{
  "model": "masked image model",
  "crop_scale_min": 1,
  "horizontal_flip": true,
  "color_jitter": 0.1,
  "loss": "l1",
  "widths": [64, 96, 144, 208],
  "downsampling": "max",
  "init": "torch_default",
  "lr": 0.04,
  "adamw_lr_other_params": 0.0027,
  "epochs": 60.8,
  "warmup_steps": 6440
}
Rows from block 7 of a small masked image model, named by matrix and row number. Each number is 500 + 50 x the weight over its row's rms, rounded and kept within 0 to 999. All counts start at 0. Numbers have three digits each. After the name is the row's rms in percent of the matrix's.
After each channel's rows are labels from the 100 images, of 14848, where the channel reaches its highest value: "place" is the part of the image that holds the peak. Only what is clearly more common there than usual is listed. The data: photos with spoken descriptions (Open Images, Localized Narratives).
# conv: 3x3 conv (model.blocks.7.conv.weight, 144x144x3x3, each kernel summed), inputs 0-143

conv.139 079:570507517494397542531543437518547455513432453434494595491387522502547504503553513530483549406494559399555488461528515540555513553607526515508426529557557511554499468445495494503565557541546467511499515423558400484490571431568458608532479547471521428450476452529546482482487442438393510544463471409493522547514474634495550542507461530494439503534500469583512472411555501407587555488510579515581583507462519478542510517512480479592443
place: top centre

conv.123 082:511538500541478528535567555471473507552473525559611477524517346447475412490455532499524445500498443507482491547493484466514508662465558477457512537485444475529505532530605702417497567507516527465610516467559521466528500468465606489531514519548468539514493479552549482484521520562481492450496502497524628563584489628464497529553490429427477498495531582487504492498534508498542501552485588569569534528473470514483527457416519550476426
place: top centre

conv.25 107:439496381473472537498494419516419566487533507451567550479499498373539464445546445475433496455518514530422476364459442432458479473456526521458442603539536476570478574590505456500442485438555554494553450570497485520448562423547491488527530583483500510547495587459500448578527476453443521500623510442519529509364519521528481509466619461454459517529502520548574472433536542454543476566494494498491524524564529520555611484467478580495510
place: bottom right

conv.40 117:515529543574544469452499539499589527575497643527532429465504433557424524458465420492532553477512413492444577508478481514491494546551562519461630533439570575452415517444384504445536452471505555460511446444471484520491573462534500547592458435559432457475519561532515500433491565476533517491612491495539461442419506518419430482530512534447507480549550410504516507567455435535458510477588495504458573479461461532583418455450523488418501
place: centre

conv.12 109:500509489440503456509513502557512564480505567534492418509525535456535507490570419452550358466455477505390423480468442536452436478312544409505478462451362505519474495503482525505486323450427549488499470538527524545549407453564450444439504513509466488447524543503473464457497541516542456494472476502521476455584498413524502485467441490483511493440505477440482450566505531481417439467571473553563438445530544454485534492381508503456523
place: centre

conv.87 094:418490417398583447476478451497546498477509509508523596546543546390567480543519522574455521492509492513486486573455413475429479473560556525506451471530493399507449553531522424567489434525536487522515531538553418449523368503562481467495490564523506506454537510419476437605477394534447486464558501434455480586447530433561468567433538557409530455499430510559570466400427469424508475473510495438491464546513474513575490454453508424511568
place: top centre; bottom centre

conv.9 098:503517480444570490516459483463413593489396514424628409433496525380497469478491501556491493535542457482474548547438453510424437556481527487551475510455520403498400487513542515452499337478462517504518621544548463480465474427582472514546490483490488470546441432497544423473495549576514557572469545432454476527452458491570524411510506620481496449486455448523540531462445535476500496450429466516561437491548499469582500443414518489486545
place: top centre

conv.79 117:487537571424574450620506568433541475510537531462514413573523513473528489464561556590549416409469492508442481498527481461526501486397494492493547505501475592498479474466486468502517483543469471478446506506496605498508517392562465525491472535469507490561522449529481458515441472481549529497566505427524429385373504456452540510481567506342504432477570435508550551617477463402488522495479536476508465504529450491619501437401513485450426
place: top left; bottom left

conv.124 092:492475572400535592509482400400525460447477492486480505537488539448520448522462477525500481492550505485429469582560499552469471563531598582526471507473492484439492477486474408542660437499482488597385491490461497523444537514510485498545531458536585440466460441601531487518457449438536522469442465423542434492512539571444570488499532477441434397466446512452550506520403479575460430510392430432512487502510540502540612431469513497473519
place: bottom left

conv.8 088:535557448496523539478511566490559441494481449452527548537541520552579557623557464501504602511509499485461528582518578546502511576503485475481560465516544589431545526476476625497460550542454579486551540585511490473517512528499417493381523510533467476532497475483455446502582454505468518489465582420489486475631510464510459537554551488498477496552492536536429556457598456560593478399502676551522464472548544431544521410514503521523467
place: top left

conv.129 111:521454534411530455532462437431507512446435443465419420367543491423523471493471562514483570506518470579516530559513465478460519469583494562577542450511485522556429527573500526467493402503468442457497442489437567605462480516559461469414516570522496494466491423501466430546481528557487418557518520433507522513431540445445549481546567536478469470430455536426445565529381485481469400409396471470465478410531483519578544452468527443487467
place: top centre

conv.73 097:479407512475516516528540430543402525477507575450460568487583528415506576425576466486533507469559477444523441550470504480421436520432548484444522492456407446489478483490408505464534486461540469501461482459459572498494521541526498518663544481614484467486524528492495427477519473500486575513440651510526509534370460451565567415477520506511489395477547480443472523447470502469391565499435504467532421489472467517491592406507510468452523
place: centre

conv.77 121:477580417513482482550472495490478520481540427500501488474384510400485510537551548505465504480450556499455644519479469545454506481576416460535542488574572564511477469574468432497445517467524488445502400517467414501492586405508533494511431419508562498492482502550493459553534485500463453523444541464509460515306471453469539504530574536556483516470506452464495641437489576502465545465449501497468546560384489433487479532508444614542479
place: centre

conv.5 092:493464461491415479504478507487520526481546483538517646515511520459542512454553494475437501448448493419562475421556524470539474514565522489625545521520552519561544544500518482483480526473585408495456482459466509402485505426480580577434504366460491543538504398502460477573591499513490525541588453491459447539459444567603544606531451497534504512640533473562430529508495539451571489512466427463520525532396486546519546543504466420545432
place: middle left

conv.130 102:556497515512485507430515425524468498439457492374548483426500494476478459513559503555577577447572519510549510480479373488469507492609514464537449459454533492523424464513468499469367495475444493478505428507485398536521476459567525512599503481571529378394474413573526413498475537495492524413581466394429543567426449510506584473454593574526541506505474425506491492484489492456569498545492474518542488444464488441495491474509482371521509
place: centre

conv.138 108:483484453503569507477449485458553537578510506470314437467526500465500497618483548546533479513511461523526484504521471505422492409508465509554500445558479398529494425494523534564505488520524457559535508467497498571578414397523519494541475474509481495365553477466517425544425423512529405541512470446523515489452578470513466514458531461454533535458469507543403486434471496464404412484503517369451415515520553497455487389492525480390568
place: bottom centre

conv.68 082:336519526438454507536452484517579459500486492445484554498462522536586522581543577480514517467466445545471500493522406691429455427496512466496509475544513519495531416548553408535495498486459429587491515543394472536467460533542560459532506561583422488437548559520453545549433492433485383526510398440497500486575457484464540482441575473441480525406531463540490507475491445521513454556561432483425460472463484439512525455508505520494475
place: bottom centre

conv.65 093:466624441454559470503487565517500529454486489508548465450501425473553526632454586516516564439424528467469533424450523514503528511543539471513478500563478504531450457538463515346451497448489505510481488366406425504465540510480489519479551514640441525601558512563479575506515550475474533482495474508493489538533562479495502489481447547539522515448538613498568499504444437441527555489548391490432543543518456636533488618466517536543511
place: top centre

conv.110 091:549501476464484495436538522507552543497526458416549512555374462567567497509473542513418521480483569503562497408503507482459489524597455538538556569580599532512548565513467397465499567493498464476473537452443302527502565472565542536460420535493508511549446453600507430421505534538439439436531457553458416465432454449475502556532524441490464532526556498563488527482432497534479467511545498522464599583428499476543502506486470514612480
place: top right

conv.96 085:551437469590516408520494537498453518427441507565461466461489576596440499437531535479539470502522404405429454535510478492540506460501568460588569437415400521544549411573570448437518512449480460601516484573591546500540577438473477441480515434501421492454484476441470465523574451558490549497448515589522372542518462521565515493494575483531542430505518489420501436537610499513425486504514459522546477537513524521511490484528476606441494
place: top right

conv.100 084:456485533501499463439531543500457503398510516492484462533506502534497496468533507485515473432493538474446434549514535517500529522502464502547505437533463497484531450469485441407580475498431442510485505527427543431478465451554513444534516514489553446490493440502490417513509441542490477523539496459470773559505505510496486443468540462467780487463469423513536458450525480544508454500533598555503500513436519557558476461497489477492554
place: top left

conv.46 095:417455504481548493448451509489520490537353518474554686575499530497488454510495539537472537550541492427461527498445529492530455422498492508449560589499512481516436419509495488444511451526526567530586507574402489493475455488548506445512507499449526494571518501523512496485612460496582498545539513470511506480528441519468494688450513553483541418535451474559582456514392461468500538485548613554539441463495417533549479595505516565524477
place: top centre

conv.142 096:465488442432396478542501524566557502473445434472510443575444500507526523492448582498454509489540431446502518351491445477385558530516531487519467554387519557533536420526501481481481615495496419459490492448519580503498505463470516527583448507549481476480531373521478506413487518459505523560491426415446446527501553521451521516507381490420483640547542456525506509545471568491584497584484524484501487458483474475491509462527426349523501
place: centre

conv.17 099:456446505441580472505505489577561553485526568400409456574522477422484445508502482508603471475505495676499382467587431501472490484482570439563502527505496536528440487507517452522523482610464458518545434445509498554514454452551451431514515561537486535463520473516581495459423564443509418434542431498489515436420514498464530496468469594351454546555503471514529481520486423500462524514528476439432531406517557503578543472475516466431471
place: bottom centre

conv.88 104:417481421477502630540468507484487416409487561527502594508536491445478501466424528510504494569426484467517461558518427595486527538533485452455534497435518460482547525524464604438387522493517457479438594492431560514463433488395480566610562484438582506501550555463461455566545559474440543519455459452462495449585499511583523459514524519642529481490435511467529503484514444439453485573513452467579437445538434496426454456479486481460489
place: middle left; bottom centre

conv.120 085:499563471515514455500543489448497509454566516541561461571454555473487566336519532525586553542520519454458452474619507479575563404501554489471591472523490598415500487524506433534530582513503504430567478502533438520531474460519527440483476453407492445521484513452426599572534460494496538510521506497425424435524469480439525467365488517582544541558510456486541560477455569526574494569627521568541537523438470473530478513440544507466421
place: centre

conv.7 097:558476532534509491485478448506504423521451518608536532535488483496480443545531453535561459541519539479578563492571603492526571545530449451453528534473559589582488450495431487457523456599492527565405552513518377475543552462559369459612469495432555421522505515485551471408494455457500488470609498540454516522498525588444525472527468561444501536562459398526439498459482479483439539542527400601542503507531533560503492535571566490584495
place: top centre

conv.19 116:487500504524533491509471524637538322473540484511536502528526499510371515530512578483489520513417470469502397513461475502487485503563277584420485484521538481505504538430514479536444514471583446441456463465498420494512518592455510485482566515407508579505417513555455374484494502467498489537496527472509561567476472485485389526507475457479488503569438500481460576507469412506499536487473451482501540494512526383526513541465524458531456
place: top centre

conv.143 091:524504488514497435587465568479404509494543477494453491496498495576436488430520545535615524564529505519508524456669527461533459571456491503484511455421441545476472479467417414461546541498482524491522471452555542467461551455571579433500438462504529445567550504461478617521430522488467494450438495542564478540349466484493537445371464457390504454523536496529410492545487464534461486602523503463474470486377510509510467599528543490493500
place: middle left

conv.109 114:434478418408517463482502506554466526518495638536472546528464533559586464508469442551438519512509491486510583430531501513543482547500517479461503510574516497480464403389472548528538400558550608583480626532461531481492504593555482538523466502510524441453521418506565475455569489503456499470525458500613475494298436557454446469477503473487486430398491487501442496476450487553499519451505471505508494555496426516575452393508489500465512
place: centre

conv.78 089:562531466577440453535471502490473451541500552495522611480534417474385568492471525483536528499507482462522516569509576474500510505583557495495471450445524465505458466530543433476546528462457657583500494408521492564511558437558586532501592477510470412548464523480445486461471559502533554468597485541537558484439476503490579520426539453503675491583530528432472497457435533529539484520507429486463400513516505467482631491487494532395492
place: middle left

conv.53 089:497496458568500495540480489463502523468415536522495464519420522488485575452554448655571517543491483461468523459526497671524438535490529473517546500604482566510487477424483447423420530514442564484535544460438485549484460505467507435581482497497412502566417550548459513462535528466495518416517544428592604455515567518520498578429526474509546457593507515586549482438424537549532406544447462543503511583579532460546500429496573540520525
place: centre

conv.59 085:470527487501457489568454428503484509500495465481541578382573439557498570471376540460477535499527422513573475486488546587488594524546506580501506463466581437450491485469535476533615552542421556510570516505448494429463570508499488552459535481488480571564532532543555632501513512486430522566494579494461591493554415520428550482557480453434488477436570519442545592486422481516567520512530512397467449513426471538464518431513452500519394
place: top centre

conv.66 120:559530510430543455351510487582468533467558511504456501525492515465498501509506467633507576455469505475442447474463456516525475484414508519532576485552437420487619486561481486501552561484443483532488487553499458458498432458563503490358505484506471530459497481440506425519377436531572505451373515445511506481523475469465496593444497439477495528440465511556397470344464509447405486483474538428448532547486521511547480427499573556487537
place: bottom centre

conv.119 092:444528531567522526517476521548549475531572496474485542449549403561529438623455538465424529560504386489455503446546455393445516534508476525515430466483493493538489488627554510496541580461508489541476502497424588513517511479437619538509476443537566614537455472429477440547464497478505557507416501583549504501600484502570537479503470451368505501511570550474418390560554522422553542474536532495461507461471550508440548493438448512443472
place: middle right; bottom right

conv.101 087:462517576483500517568537571521530583464463409411501567540486541611561562524495458514438527445508520452538543479431442478457556575534546519586510548525526532455480591533457578477465548534590401481501515493478487442462504442417579539577497515513539572484466516606433507554510505509457486605536587485451407531562507521502508581575587539552449496471518521505559527507582388573402480481445573494459526484533488542522479505535472532526406
place: top centre

conv.38 095:544531579502442536540421543458470570539468536487565561421472524565519560585511483499500521530504476498610606516417473495516417532611579547489520558472524423468494567509509496479482454425564489570551482467503409505477567425469552591545467550503470421514413535480551466506544553532544458522592490470494483538420412508533497500539567443643464487557505542456501555505465479550473460444549601494516503588475422402499483494509461502573435
place: top centre

conv.63 098:638530530431467457409568410469521494489548412487550466522455488502535486448539559513493505394528544510529532474499478503496475408398537472573489518545469419484667455602524498522510403527487526542488468543501525445467506522532462524420504489493514543506443444459477562461543525518501550610470470508517464566454502470514517510463556485380511506382491442556443572451513665536496523467545528528589520506446476502514458427480422470502476
place: bottom right; middle right

conv.26 108:403538477418538452519473468624537589530443475435484452517461509500488504497482542560490566487427487436571592414482494467444512471593537487550465535465490502491481419474487440478496539533600602462518531582477417496410542455610509438441482439561487485513533448423516439476549444577421490514366520487529485474514461553546498574542431510491521545567520450558437570451477510444502564435506450500493492543398458464522488433437466444566507
place: top right

conv.55 084:488477517508578463504426560463538480550526490521462526506545439531532556524454467485461543476509501473527490518540536425537561477479567441540556414508544552495504488412482563490598564450548535438497520468529495492488539457519673542525497499600609432490549497585690422542502493474481499518435528417497528471499430589583516452462495558504555466497553517495487499447650479522475544443502510429470444453561548441497563475541518487494406
place: top left

conv.70 100:452477527437550500502480476472578485476499468498538496547531537692574474509515479503424473454549438425509536615473477509415422482580588498458529537607516463535497470577530458484479466527500505412516477503415394515462486531509490532366486499459526421470435498514444620533532518551528501494462482454520479495590504513506419525517496435427520565551454547436470505421553412492466433545565524480440410556555444464528423473450514512515485
place: top centre; bottom left

conv.37 094:565571500508518534543494495448541514527516483473493427474496534489546499588477539524579454555506468454526560531498445514483475473553447515459511482623515439484509517516486486420478557533464628457431573552543534535490526515542512536542631508513506679507533528414490510346484506516468494470535584483598455534598553421430500477555468451509460549524526515439423528456513532543461508477623389471512506466566453520508575420517501467491439
place: bottom left

conv.45 110:460544456501541536498538594452521531429499657478525537531496526494475530572557442580454436558359543472455400486510545469485520470456542479465587508486564448541461397504503604457566470448474458473486547463518467496509544476520460543538505442586517507545489540432504471524509482417601467534405481490513481467394578521536527482534451485419538511437451520557592527376527491486476507521483492492485517464507442607539429560519461514410581
place: top centre

conv.99 097:470470504478486456503411428539543481483596517487410479525505492525565356439506455510449553582477533455476522464457517687492390494457486472515491501504436442454513433507475388459547494503523489435545472515441531500515481521513477459502484501510636468514501535496637535432550459491529478507500612473503538521508494523545466663502491474514511559424466509505509497521665481487534503494632477436478469501537463482528514535511460491510537
place: bottom centre

conv.1 084:474483519498481507363445530459464450533537447500466511537585492400516474515529488505547455449483480466478390564597563553543483489392486443479443400530480540517459447393458549520505559459419509540520602561608637484544460466480575467501538478470610479498597511477486471511451537503561494474536491546424545561552529443455500451559488519506515482520499501514499495497510483499504494521573528551551437381531559497564634474467511402540489
place: top left

conv.57 082:470555469470472550498534553580540493587520496476421559400455483419515501497496513527488550491454412465572505530551507457480517708530587573530429516527482491510488470440488500501449514503527448523589585385356494525502538591522471515517583477514499482455441494499460480433492572516540500510446508577509477580468508466512569540528457460436468502483507424441477483528554465477458512467491558389482517522420582418441441440521486493478602
place: top right

conv.52 096:465456533520564509558545469598535509494544531585477497511557534453498422555543580620543468490494544521493525497520529576451445528495544435555534462514464482594509394442472458406459476449509520485410525590503601518571570515564418514480530430593530549583579471450530472546559513462461444455446435495466480503501546398425467490528559465434476425478539492519518524480526465485447541427424479518528578511466484570505397381475493545568484
place: middle right

conv.83 111:442408487447521478438469530496513502518521542573459519531482532494520783536539518671525575482467519426450506527450511430522420536491592528513437531597509494424519523499453429468505529516476520573432468552560504508523509511545469527473505463456474465513561475434405480490515421513478451471458452479526426530447495500485435525484483553526538501473487462532510483429438425499462497490609463399509502513532475438565544449510505499514527
place: bottom centre

conv.16 100:461439482491470453425494538511492529481502493488548560514528531479556571497499462505587458479448519527427464459522498455509460509313491550475576521513473361485547476555501426404502511551515490526489522540475505492491475512514503497468541591466432593448583496538516596414522533578478551476466589506476584607484579510513561507496478573501474489535500393572603414411508456482457534460504508560551563485493430427491561452589497473592495
place: top centre; top left

conv.111 142:497502537453499606507514528510530520485505479472494688501421510537506512486549464523547557445481449489399550469512521480528469516488469477516448472493378416506490472572411483497445496467471489394473259528470418484392408510515511533504533470520442504485590523495488510470468473472413495484530515456476470436392511519473533479469466490496503503460527512504479400441446483510529464512484502561535517499413540477472479481505365404503484
place: centre; bottom centre

conv.118 091:553443520531529525544471533460501461517563539541478599491543530483548387455600504512520515468492414563420477504532539586568523502583543526575451449583482546428494480565530509452540413389470453508519531576466523549513402455482527432500480557490537467502415529523557478584487513476533479427490611401475456421473555340554476427539487487529558448462429477554468483441496581520509413475441489519447560453512495521530421464450488489482496
place: bottom left

conv.140 101:522438495409476567464445413389522459455553487568443495516424422542411502417534476554518479518512515500478519441501479455517532451412563565538547392514499497477487403386477468509463528502461436526485622436537477543424542465555477394539545608489481477544457509442492448537449459445410549533532461475470468463459547482452512529498502468465552491451527449521578569433489434453544443460610447451500518483439535521470525384522466564521461
place: bottom left

conv.137 099:488533488508521493524433527566476514490580496553570475557481545444573797493484520506455531468453480563512570471478511371518472513544525472471464537488481465481529555607473421466547453566531576494478490590415502430508522461560514478512506478482537523550471478599618489470609462477531519498524522493458486537452457479477481450521512542455472533437514504541442450479604448504501550496521476513452546468477460525555460444449460524541456
place: bottom centre

conv.107 117:484556374542513497492415523533448538432465582504581512619530489509569537588545454489503511544493346467382585522539492542439468493500482483520463594521420568490467460595507502542561480552416531454466495486492438483362435444531489488544497453471498399567486520547428470522512515467609545476494529493532537496471482642544502523477492509431474469518467531503484527538447550496472452448492501507515514543578473494548550462407495528486402
place: middle left

conv.84 098:558456525499493438446530497385523428512366483469549546454489557474561433497444547520509485451487490523492419509514535487472479403462433478529520519429503524551530478539501498471438628491493431508549572535519602390456509607480543547482474534500490481372557474461521462487467558423413497542524477437454582559543596487539470481518548572526446419437538561395456476492434484487481422444421501465505465442530462532551507469439467430558467
place: bottom left

conv.128 102:576478492557527464464464458464459513459435519474492457616466485528485591565528490531489537440518568423469527529560514544556514540390544415558565449472471559550502398561478432470461509539474555564476421505403566463435533426484479370434513465524495460467493538559531532441509470564547572451444580501459507532410538489409525414539453516427490504577479471497419399532418523471572533477449426519457540392489481490515513505481461452502536
place: middle right

conv.43 091:516504493581552467497576498466482509624463595550513556562556788519483502506521427539507531507454447474500526468481575509544473453549481560536545471517483424522427403466487524558559517450491476462519462436548467526513527470628395446573465486498526474498498495471540520446533521539535575479508495513518418453435446494535583512606452541471450491513453462462451472482459489514457471519603467468456484471486574508499525520475503487504518
place: middle right

conv.4 095:599513588508440525543600427431369500584531452513558500413547498598541538462523447528485495461535420432552526517496553519604497519509506479473405481441571524603490453483459482477452497510407517529511540489444506464490550562581383498561473490512554473467453473456567533440484455469515535483594523513441583503540459520458498473617435475449480501477492490457455470522425410498444555487556509509494469554464612516497559451466482470551401
place: middle right

conv.91 088:430567501493496582522623445531532493487511471487584552451451540543469577494405549429422552466537493472438561526527547529443487507512491513542442494441557480481483453535502433501505507546474358516482511510466432495378524516345426561508484518498519536525484497525543521444496461446485481470524477434551751545594427493534551522538496492488511527491553576489579504535521497525520552514500486476452508572512442521432523471522465549523498
place: middle left

conv.125 105:589532497540418487559465526556470492511477529468531459472505692526443515484459446484483484517563508460495548536482532509486425497501501565549423465545492465423523412482528382421553551526438547426520503594449446467482591549510732527517544489428512501524465511465454525535516498436439498478525524518587396567527448499581492515469466508541500511453587613510456495487499509504454461493493509454483505559505504581489551558518511488470465
place: middle right

conv.31 100:533445437476477403472563438366519514462491499515465467424526442536498483494572521468521573503528531509466585532488412567547535549592581443531502500495513520463475513611514471587507539436519518534470571456606538508554519401509465579497402519584460376479481491445529465452479524459595572525428524502501458431532567635561436496502502526569495496563521436512459474525501562524478420568492527515570445480470545408540527461481470535459498
place: middle right; top centre

conv.92 120:582493507425504450507611542543470460458486503509506487525543466474549475454533622597538576500539593532553462471440499538500471485486535483533487540466412583501525539501522569494514478514516557463527468663549506536534462501617530496478603499608475584504503470488475533496471606702431523535513579453543531520415570461482600538495519537497491535405503479506449539479490516489504545481437578469551544487542488521532499498546519429519514
place: centre

conv.135 144:417458514564452450546538467489509449513537588508424572526499537565521528494467476514479413538493475487548590471536489498449543507538471425483507546575524616538489508515496443490460514483530530491539434537456400465494492488548573590570475318510483492405518562499507456508543448469441475292587460429553584385460584488513468463556531527488522481518501481473501523570499544524507442494510458518473451564501504492479468518485591442521564
place: centre; middle left

conv.80 083:471516503479540544561475472474507457540522481534475503450476510431573681540494506524476512498518450504453521541508517449489442452535553491502449472535537459476604453546598539438467520488534465455496395521512443534494498524521516494490534468486602479494434480511453503636508575572522441522483455496493492406485475551512544563552554397536514598479498598612482535485465532467463428552503491368463408529430439504469560475445555640446554
place: bottom left