config.yaml
arch: "vgg"
method: "simmim"
loss: "l1"
activation: "mish"
depths: [2, 2, 4, 2]
stem: "single"
init: "torch_default"
lr: 0.04
orthogonalizer: "newton_schulz_5"
ema_decay: 0.999
steps: 32200
batch_size: 384
warmup_steps: 6440
adamw_weight_decay_other_params: 0
Rows from block 5 of a small masked image model, named by matrix and row number. Each number is 128 + 32 x the weight over its row's rms, rounded and kept within 0 to 255. All counts start at 0. Numbers have three digits each.
After each channel's rows are labels from the 100 images, of 14848, where the channel reaches its highest value: "responds to" is what is common among them. Only what is clearly more common there than usual is listed. The data: photos with spoken descriptions (Open Images, Localized Narratives). In brackets: how many of the 100.
# conv: 3x3 conv (model.blocks.5.conv.weight, 144x144x3x3, each kernel summed), inputs 72-143

conv.59:154089170158155210124137087123111132146166164115102073170140083156151069101117126149121142135202065115149127122150094135101121152120116103042145096118193095095138153105077145137132134058144103157178126089097097136111
responds to: text has "trees" (56); text has "sky" (55); text has "road" (27)

conv.18:143132139108131154094133075121109083146141171178074133129134166149102109165127144122132133110140101120145151117192056145162139074145185119105109134093135115054128179183063149117143170103150087131141065135157089166117
responds to: text has "wall" (49); text has "screen" (26)

conv.0:082119117153141091180107115191149113079104112110090070142145122107209103063095105088131145182114098099078128161137125099141128128087164110130157135088132077195120113116129132065062142166136126142113133101127144133117
responds to: text has "trees" (65); text has "grass" (29); text has "road" (25)

conv.79:127177124103163144140077205151136151154071137146113128190139094132139143142156106129117167086146137146129205118123098113126113068118120120115143146115136144125147157144112143137148129124187110142166132141138079112125
responds to: text has "white" (30)

conv.126:106143123162103114154121084165147125112092095145101069145110165096124111105049145108137082085186082093071115156164104114104157113124091128084082119049150048118114108123141136114106155083133101115129114106134133086131
responds to: text has "trees" (59); text has "grass" (42)

conv.75:164109082146111123130159141109148126153148061072127134204076149154124174157084152153178091093127135125157103126152140122132112126135086132120149082030147024142148115129181157082149145163137184098064107144135177068127
responds to: text has "white" (29)

conv.66:121119107162128113129111154161123144117127081095146111098139127168204132098133095099152137123172110157135038134189128139060160198115098135164100132132170143112128094058113104119142134151116102165133155100161146108135
responds to: text has "sky" (50)

conv.121:142137097094154065133111155064126138145108143138143152196125081120147152118143150106124098102030179134135175234144110125127119142110166114123122116107102109136101082110098154114126163182154170156134133108132120208126
responds to: text has "sky" (51); text has "grass" (45); text has "ground" (35)

conv.35:194186104128092128139170095162124140095122109121110071073107119186111127092118112060119118095196100151162092187094134068064144159147078117117133147124121084169117098133194095152139110168180106132152163110162122139156
responds to: text has "sky" (52)

conv.109:139130073143099096131205122049175098077109058070137159096125143085163112097048152139139145145132143121128136122159084120162143148167164063112054193133120164185105133154159176082095086122071155136119188103155147123155
responds to: text has "sky" (62); text has "water" (28)

conv.64:142156100084070172098154150119109073108128114171158109179133127166084134173142130100148158083175149134139153109103114114135145110113104119135181118126114119156132133164068156167128129135125117169116111102100102082107
responds to: text has "white" (30)

conv.51:152074100158130143147146125102112058114116104137118185095101105143155089107069099130145100135132184076182116174146151132171132106125121072078145133158201110149094088112102191194148117147186127181120129109110152161162
responds to: text has "holding" (37); text has "man" (29)

conv.16:085084140147159125149113097077113146160148146116166157074137139107117138169102181093141104144144134149139128111154169123166102110161127100138172058140215083074089152149101132093112131112200122067045070110109132157113
responds to: text has "sky" (67); text has "trees" (65); text has "buildings" (32)

conv.53:126164094096110138125097076086080124137148096192073119163061069172113074120188131135117144042168094147144159188137110137129081125156170128081155094115146051133118143154136126142187145130154143153120148133134123137112
responds to: text has "wall" (43)

conv.44:110096121103117146131093136133092150145100120134095113168144127128080122146108103160123111174105164135108178064135208125184140136146084171115154148131099160169158159149123139119139148171127096062089096087130119113111
responds to: text has "white" (30)

conv.7:113105139129111074187120098135131124095083117116125168129147145076123120112143085111124075140108136079072158118137163149185132099054174111094119152111144129169109144126137181113070141109137133207085109126139092106120
responds to: text has "grass" (39); text has "ground" (29)

conv.19:147102114134106086193136136134161179114161036133082120110125121116133125095099166196144095159119185086141125131118138095155136145144113154136132103200124102120026139125109089176067122094137081132148119103134150129116
responds to: text has "text" (32)

conv.127:093067115135051151114184092045086155100121073067161157113133107113222117146159128133132122149113106138162080132147150128172149148137194071159156152070101131136128090158107163143120111120144134144124131100140099086115
responds to: text has "road" (27)

conv.131:121082077142126101087157142148149092133126145037135129077119089114131112136089146089130125108094062129107129111166133141115131191116126090134144138092139186105082116113097130076088110141177145106136139131065116108135
responds to: text has "sky" (86); text has "trees" (78); text has "grass" (30); text has "buildings" (30)

conv.47:216142190081117182173116133088142137098126161131049126061115200149092155164137134212146102104132166127072134112161125129131128098105134142131069150091093098145119121120145146127115143073164102102144134079133145142160
responds to: text has "text" (31)

conv.89:164117129124094179169109077124107145132103099114135142116122112139135081124167117144140119126102101132147070123141143132097133113110110170152143145123080169142120115100101255159134089166186114124108136194156100119147
responds to: text has "sky" (64)