A small masked image model, trained from scratch: activation mish.
Rows from block 2 of a small masked image model, named by matrix and row number. Each number is 128 + 32 x the weight over its row's rms, rounded and kept within 0 to 255. All counts start at 0. Numbers have three digits each.
After each channel's rows are labels from the 100 images, of 14848, where the channel reaches its highest value: "patch colour" is the nearest of a few named colours to the mean colour under the peak. Only what is clearly more common there than usual is listed. The data: photos with spoken descriptions (Open Images, Localized Narratives).
# conv: 3x3 conv (model.blocks.2.conv.weight, 96x64x3x3, each kernel summed), inputs 0-63

conv.61:136067129127142112150104107113147108093081164092114145112114173121107121064122124062113081112109154115110063123128130106115137159085061158062137142174146141157057108120105086085105140107123061
patch colour: black

conv.90:088113097089116162147167119101186163133125061108149085131178111108127129106143154140177162161127182100123180121131138165132197164126153118062132052110102161108141131085100098165079161116121117
patch colour: black

conv.57:140117108083171115125181152067178087086143138183128070113078105142068118154159106114188079099143106091104150154122139164158144125116046128080105145165111144118127120155114127133136157158172165
patch colour: pink

conv.91:163126139097094135110126120146152126139130126106106148110079134132116134149209204136152139125114157153069157127114059159125170138121150164134161205120128232054161165124122136140117123101119118
patch colour: cyan

conv.35:138137131118183193122124110159097134081116144094116093147129150150102093126080148143147061191109125145130126170092161100072121136118095110155190123138146194130037141061108129123126145107100100
patch colour: pink

conv.41:140156099093113148104099127122107075148160150106128101162160107160041135112161113103122137108217147121143153115113148148136119137131101120102128166180142127167105104117115058095110112051151216
patch colour: blue

conv.21:123146132138161144152077117119096120148140100161144125148083068057066118103136080022098125124108181152097170110131165135147113166088157156094147118137131063152148124137170157135091120098152108
patch colour: red

conv.64:125125125142114095149081104138110123113085082145121170125106147139153138119149082156095074137129131099086109145129202133214081145081086141079071132122131068158123158173126129151077129198137150
patch colour: black

conv.5:095129255139113136130118110106128138146103210160119151149114146126106106128221128157117125149140175171125105119100069083156127136109130095109160095186131107133118129106132137130112117132112107
patch colour: black

conv.26:119056150124123139188126144175113103129106108075126114157115131181094155073072117161099193118142142105134109099122123092100122137179174160107158116119125133187149144140156024130094138095113115
patch colour: black

conv.62:105155140117142125105164140123140187030128094105106196130149166128161018153100055125100099135157132105100148162122107143135135131160123156138112122099153074130117121085143137156163168110154126
patch colour: blue; cyan

conv.67:148095142148164113140182142159127163112127138124137138145193141055081179127141178115115105143074122119190090127089169136080165122087167114140111146079160090125124100072125187185165112117129106
patch colour: red; orange

conv.18:103136159114146141108153172134121112121092065128119144130099167122159124069224163151134098120150123160108080165144095075099190129125106154153135071171093136116135131138089109209149111178159132
patch colour: white

conv.45:140164122115104139124109129135106128150122188120135162162117176074165084144107063135065158130154126168106076153118118150144116109156105133138116090063159094150099159122086182146042062126110097
patch colour: green

conv.30:126096206124131140125113146111158110121136159148153092089079085111167158106090108098149138115081218058179150097128164166095111127100080123101110122154112084142158151147151163103145145110196121
patch colour: grey

conv.55:175182120117096129135156145108157118154153096161147121116156102101161165109121182190144149091200123148116143130109153072151154116116158187168097137155117118100196126182152144123152110180176194
patch colour: orange

conv.80:125098177063110147128156150139095052118165160009196139150137096118114125098164146132114102106105143144184144142141134087152110130105143098145122140095120116152126149114102099183083115132148077
patch colour: white; pink

conv.89:150108156117118119158049063142090052105099088104143084110120195131102121112142092157152157142149122182085140146125131098160096142171117133123134073103084155127101110172143090075126171093133089
patch colour: brown

conv.28:100105120160161174129087136151117100130156190129131132114232120145120135148085164094121169117136129146133132085139203178087087155201145117127155172125167110147167116107104144142132069097105101
patch colour: black

conv.53:113095189129123108149125126145105090125140186176034103158094143141142099153106059125126081120067165161103122186146127069189155106125123136129098150166136145117133108138134149153097056128119109
patch colour: grey

conv.72:145144109115103053132097111105145123163116112134095100112078142141189114165137110156100114142122160108113088130115210142188160133057038155144109146138102145134096136133162143047144122147100150
patch colour: black

conv.51:125128255113134120162131138060129137122099128102180144116163172161131134124162117157139118142098205120105112100133144067144113141102096123099140143119135098170121044128136129139114177121122147
patch colour: red

conv.10:169139103187218132123172137091126142091127134108109094126105174140090125154179105131119101081143132126209079118144099129090122148132123137135121089106207142168096095117104115093066125181122136
patch colour: grey

conv.11:149100139174133135135139120106131111149107173138117084068109132128134149141085152141154076142128139068118175128128161180094147111154146141089060081181131230139109167075142113123189125100094126
patch colour: cyan; blue